From a checkpoint of a small multi-label image tagger.
Model: 13.1M parameters, 48-pixel images, arch swin, norm layernorm, num experts 8, patch size [2, 2], depths [2, 2, 4, 2].
Training: muon at rate 0.0025, 34500 steps, batches of 128.
Rows from block 7 of a small multi-label image tagger, named by matrix and row number. Rows with one number within an expert belong to one neuron, the router's apart. Each number is 128 + 24 x the weight over its row's rms, rounded and kept within 0 to 255. All counts start at 0. Numbers have three digits each. After the name is the row's rms in percent of the matrix's.
After each expert's rows are labels from the 100 images, of 14976, where the router gives the expert most weight on average: "strongest on" is what is common among them. Only what is clearly more common there than usual is listed. The data: Sentinel-2 satellite tiles (TerraMesh).
# router: router (model.blocks.7.mlp.router.weight, 8x256, trained with AdamW), inputs 172-255
# up: expert up (model.blocks.7.mlp.up, 8x256x256), inputs 172-255
# down: expert down (model.blocks.7.mlp.down, 8x256x256, transposed), outputs 172-255

# expert 6
router.6 097:118133140165149119108126113119111140137096127117114160121146141146162091111108136145088162148115139134108097111152084112140154143160142093111113144074118102106066108159133112140119156146141122162096199126107091175099111147091119117105151188104127131118
up.0 078:154142108112116092082119118152153100128107107115127148095114129096099105124144127113124114157149144133081148140135113144087077132149132112130105069136118128123142171102111100144160121137161172131112153097116092120188109106168132111126131174098109139139
down.0 095:135089097117128119146112169159170140121164123124160147095110140134106135149068167126191108183083129122098159132144119142133120154137103114096084134169152142120190095144135099171113157110155128133133120139158091180139139138128107104118119130191145111132
up.1 104:186153090153117106093129143129129129152078162097097120104096133116102144097147128087108113120116157129115140113147115090138188128138103112128133155147130172155117164105143122084143103157146141087121182155149209146110124143076118121117160094096108111143
down.1 096:149095124101125158144073103115118141102065104168092112121103128085141133130147154126159142153120134075144169152157116130072125156132093129171095139132112120112096119155124096173118160151159155187115127134105142100083126146111124148179136131123138157114
up.2 094:126129108154093078107117137153159155131098081111113112149123096112124099090105127127131109137148123183153140095118118148080146124167125084127131098130112155113121138104148095118144091132122085178129148069139139153092136128125160114159133154114140090150
down.2 092:126147128138183140167151097076135145149100150136143136138138115138129176114144113141121160094101087116127122155122132101160132125119142150110117125103129140171209168128131114108107129149103143122163132134169131133144093127080166075116118089174136081114
strongest on: crops; main land cover: crops

# expert 4
router.4 109:126156135150148164119121163128163164136130154164125169077107094126121163162132127137133103070154135133141124149107134156140082120164136154126142128103157137094154147101148129144173157067110123115128154137132107114131125163104116128095116137118118102143
up.0 070:135154134090133132083131076148115066143156122139120154131144135116155124124131149154106107152097088148180161091123140109116153157156115060120134157107091108099154115115145148158106166132129124122170146123146152112139122124139120126122132115136091160062
down.0 081:118093137129126153113132131129096141128130152153112096164116120127142111138114120123090216151087150111137139119146124131125154122105129103143110136172157126146143141123131145107124142134103114146150161117155114106082169149066160098119124115102134080136
up.1 085:127132123146139093137146083131132107105098148157114130121154133058132071156136139125109142126084100142181141143127124152129140100159172157143133163119103124068089142081154112110133118157079123082102112129132152141136182133145120170113145089121137095166
down.1 087:157176128113125111110130132107127134143113137132123101105124129122067079114090149138182127152123184144165118094131158112129153127142088071137074121111141128143120134136156114092100114090146117136142097130100121159098123114111145127144122159124137137165
up.2 120:126145094156109133122139159125088124164147151090119195166130199136121102148128158129123173097167104161123117144162094121130138142093141152095123119125135091089132133123115168109124170085153105118133126133156099155154083122143107164168176127176112149127
down.2 108:091149157073131135106159156134137153134156141086160180164131142125124154151076114126143142116129120106126134100130161170101140148133161060119129139155177109179107121120108113094108142141120137163076112084123147119101149112150129128123154066104118149074
strongest on: snow or ice

# expert 1
router.1 097:139150114142105122088116153105126118147107117157094161117107168123133128123132112125121164163124135091125133128094124111130121169127080107128131112142097131145102074177127126111143117148134149146133119111113112123126138128149156131120138181093112144105
up.0 097:164125138109181169101161106143125126136127080183134127130114119099141114160079125122115152134106147142114156121149149075106156124144144140110106150106159104113167132123152144095154143123135100105124131124121135135134119156113116091105172154110116129095
down.0 101:113115157111132144103111129132107144137106145136193154130152134104131136148090096125076112111167155085110130140143137136123115151117093098142138141117119115113098156135148100104109118123123133152158126147099150121107162112084124149093157102149111098081
up.1 083:067140128104167111171101130164149148091180117141140129123135173127148124165191116096126144121135128137116135128100134154152105115153133113105117112114103097107123115183147141153144131109154118099188163134139114108113103133150112166147163099130089094125
down.1 097:152133124105193172131123176120152107107142115168150137151165145115128137145127133123100168103125119135140125112148107105108134131087101126161147139078114126144103174108128133105134081145097138137112123141122078145131094115161102142122158135126126107085
up.2 124:129159136154131116156143155169148143155154138155097103124079101113110130130146151133175109137183168144177133151119179169151138147146120111163160087090107168084145153140103140143124135080127156134106143176118117083123165113083151120136125168155168136145
down.2 117:171112127150166077132163115113112134086127142080149113158113101123120104133088092129145101107130084135140130135142157112086089171133162087107136136088143127118161155106127124120111082145135114174110129127162140076084122138129133094133127118135123110175
strongest on: built area; crops; main land cover: crops

# expert 2
router.2 093:117073115084110153143091125127108147110176127134149108164130137080113152111160180108127120135142122158094141146094139180105125137113130128181152093112120109117145114136130143174176132117162106120155123123136099148096187093137148160134142114166123152117
up.0 118:110134099123173134133135149139146161150113123136162169162128139159131151152165122125123122146120135124117168156095067130177142126079150099109088128139113176098145116150121124102131118182129134127130127113136152144095099141109154157095122149157104163140
down.0 129:123152142138098099153109146157135137145101090176134119155117125148137102131180122117124118128139101139130134118079112138144128149126139131179143123155097113163169100139131135133117118137129142134200130093145153151150117127163124131106123133115121146126
up.1 069:133141109140119126107102113111172126153124119079110143170123133127119145127132188119093156134108127156118118110119125159084114135133144078130134116132118142111138123121111101106167136091136175159123123117135099128107171112122129172108127152077131109092
down.1 087:092095124152141149143156158133116120121129164149146085111141139128127130077114119134074140123173143111139170134088135080163132118120140103144154132121128129140197126120123103139146137139177135142131165128155091113107153139128090147117087132106130109149
up.2 070:134073119130083136089122078120083073143087133144147116097125129106128155098128130128115113163109107162118124123093139143119195114136142108088130144127169152142174142086115156134101161163115131139092117117147165150091134131082121111157154117170067152095
down.2 079:146158107172163142110122137137182109115109127145128130143153136133115129160112081125130155125087137128104132129129097063123114127137150135134150134166084130136109168128139138107184079120138125176112147133117168114155137131136109074141132099134140131082
strongest on: bare ground; main land cover: rangeland; main land cover: bare ground

# expert 0
router.0 109:128101116094102121096165106141095129092135139092136112137111130147116112163126140133137123154133139149158099089146153121119112136112125088083128090140149164133130143120080125107139141136125157149165123104168140137158130152121128135165141128133150121137
up.0 094:137050106082162183095155122122148113099158126097125131162096130164135121130103148125140129139148130135143135146123152145121131091145106141194141130133130151131139150145112090144143132161094097101151122140145155117146122101135125138144101132100100114114
down.0 096:096115126170147123163129120144091111109144145137172114100148133114099085151120098128080134133101111129117137144067164121140155143117139118166107135120135128142155100138103122096109124128138128146165078104140162129154171103133125159105116129159125138147
up.1 055:134155118084104098117100166156111092115136146106126122113123140110140124115105114103124155151117154094144156131132103126111129125123132107165126111128133079106144107110117071140146156122157132100090130144090096089147134138119116133081138111181170103116
down.1 063:114122126192116161169131168116135134111104114098125102059115132114114112135153131131130084138145091070094197099129094147153096100142160165126097129133167129129130143134108134154124173109127106126136109123137121168117154156095125145104125109123150150137
up.2 104:120114128168160181100169106112124147125090111118134133125103133132087122153139163121132140124124133097132164110162129138193107110112121158111115155160133111150102096072138150136129150129097121107129143119130152126120106135096107099116109110147106190095
down.2 116:075135122152165116141133156175103125140106143152144164083157082128149104130085153131103142140152133144158104129138133155181137141123132135144166118142158124111174128126124127117100134162087147165118138110112100101115141122132135139123142105149120113090
strongest on: snow or ice; main land cover: snow or ice; clouds

# expert 7
router.7 099:145111120127129171116122093172053073123083115067077116170129148112138100109141147111130129116127157137138132112163123123147152116144153101123115121124125112141100111104112125155125128133182089090110116149164120133106144124148129153141116094111109139098
up.0 145:165110179154190140091117149124122113128149132147131101143086132129134118124128101169129124114117105075127148107093078129194133118145104130130106134102167119143095150148132127143108174111129135127136139097114131154144116122121152121131125079117086138100
down.0 120:154111129172174146091076160100100132109121137134079152059134130122112088126127139126154137165148105110086113135127104131127097147120118093159173134124145121162142094131117126159118109137127127115157103099098139087145182150116137128121092140165126149179
up.1 136:137120088154169114121137151099117092140094120119115141110124146101132141120155184124127110133114179085138120132167102128116144091118138121056106083121114149125130122116129132126178148164171093114099146068138123114097113118118148108173152117080084135123
down.1 118:190123142098131118089174095109115154094069176073147071145135114121098124133114164131146105120118149096119128141160153149099121123119134117101147121099161128135121146120123111131123128168162125165106120120121097129100160117093131107187110120170130129175
up.2 073:159119167148144086059151140108125152148151158125140132057187118155145122131121130174114126152158113117172140103109146155099123122141102153135129101117146134129146093116133110153130133144145115122123114169103121158142116108177130135142115110123155135110
down.2 088:115144125132137091148169127121133106178076170093127104143122125131091141134139102127133163181126144078134148104118099188133134107119101166184116124159092134089142163110111107115141156199140152142129117117145131140115176134140111111088122099151132119123
strongest on: trees; main land cover: trees

# expert 3
router.3 092:157137137140095088148138127139177110124126111135155132095145132127104157081128099124129086138124094120165134123128142112130166117118119129162082123130129102139141121155107161111134127136088132122142133143132142111119097140126128080141131081152127119120
up.0 098:124140115124080117105140100118109136131173143146109104129154125072143149143139178134164130091120167112151150135136101163124133124111113114126114163118149119144104103102127100106151149119131132145124110148132091131111144134104110170133131099126130111169
down.0 108:112142143081113150115079144144103150160108148150150147131136117145185115119117129125114138145134151130117110146149133117092103092127106131105167121095145136143136168133165120129124110128087178106194140143110108134108111130087124106175148138085129114088
up.1 100:093159126146102143077151114133134118102093132135112129139150193146153080120102114117155080137146103177137070134063114134143140143174142123143142131166079103156137087145156083123141075074144119157126104116130141129147147141152180143138141152101135144132
down.1 106:101117129190122188091114097130104148135147115145127122181134108124130127160156160129068138098139124134088113130119123104146150153128101173110113131124141122124092112109116121121121163136131120123127153163095115143135134131156127155149106147186141139124
up.2 112:139160087162123099099127133115130152128175100109170148165089095162135147087115119145104152139161122105137146129120091122121154148165131158150133089156101137104156138142139142121164123098197124130147152152109126145148137106100145157145129110094097107088
down.2 113:147098119108154117162113157111088126122109093154087124095125150122134122153147139136167091082118123163084140173134097078146109116133143130137154131150096137164105168146121132140112104126144128125093107122102166085135140100171138148133106121146127118123
strongest on: water; flooded vegetation; main land cover: flooded vegetation; main land cover: water

# expert 5
router.5 102:122104128162176070128144132116114115150177108105140077150094086143191134129168134166181134125120148115119128159159155148129138118112130143139149155117113116104170198114146097071109086097151133122141116140077130111150117112113088128110106116138159136169
up.0 108:142125124144115126134129125144114134146119118141138149096121119116086155131122155154132107148157106151111162095080115176134117091144077149124129129108092123124122098170138140143141129073155154112116128148151135078076115145106142116124129120156120187185
down.0 122:068150119114142114165160181114110127173121121101117114152120134108100162102151101128099140145127144131112136116134097097151123148124083108142122149125107116111114144119107099134147121131158106109141098094163109086166136123113106111145131097138130177127
up.1 124:133111142152165121133151165165145109109098112158120154138177124160130075137140126118131090149131143111155115127108141108162151122144129149141135109087175111116137124112134139122182104147120142090124133145129145128131149118088117124054108108128095081141
down.1 106:140109115070145165080078117169087133110097094128141106099134149121134176134107134126146136130132123125146107124129131189142097148129111106135163141163063129120125128150132115154106101092168149111140134141107124158173150139122120138147114143170131163142
up.2 095:112173118100126130110091132153182151127148113135126162140141120158121097150122107121150122133155126107121139175120092150123141143144094135142132137107112139125108172142106176124157118132133119126184136143165185090102108124108123133145110125141099129107
down.2 102:107122126111115158113135079147121180121101131131097104102126151104133171098115132127108119150102103103181142114147159075099101112118108103106132121118116129134102152128115132176121156147106106088115178116106135150147119134085100120158133137106140097114
strongest on: water; main land cover: water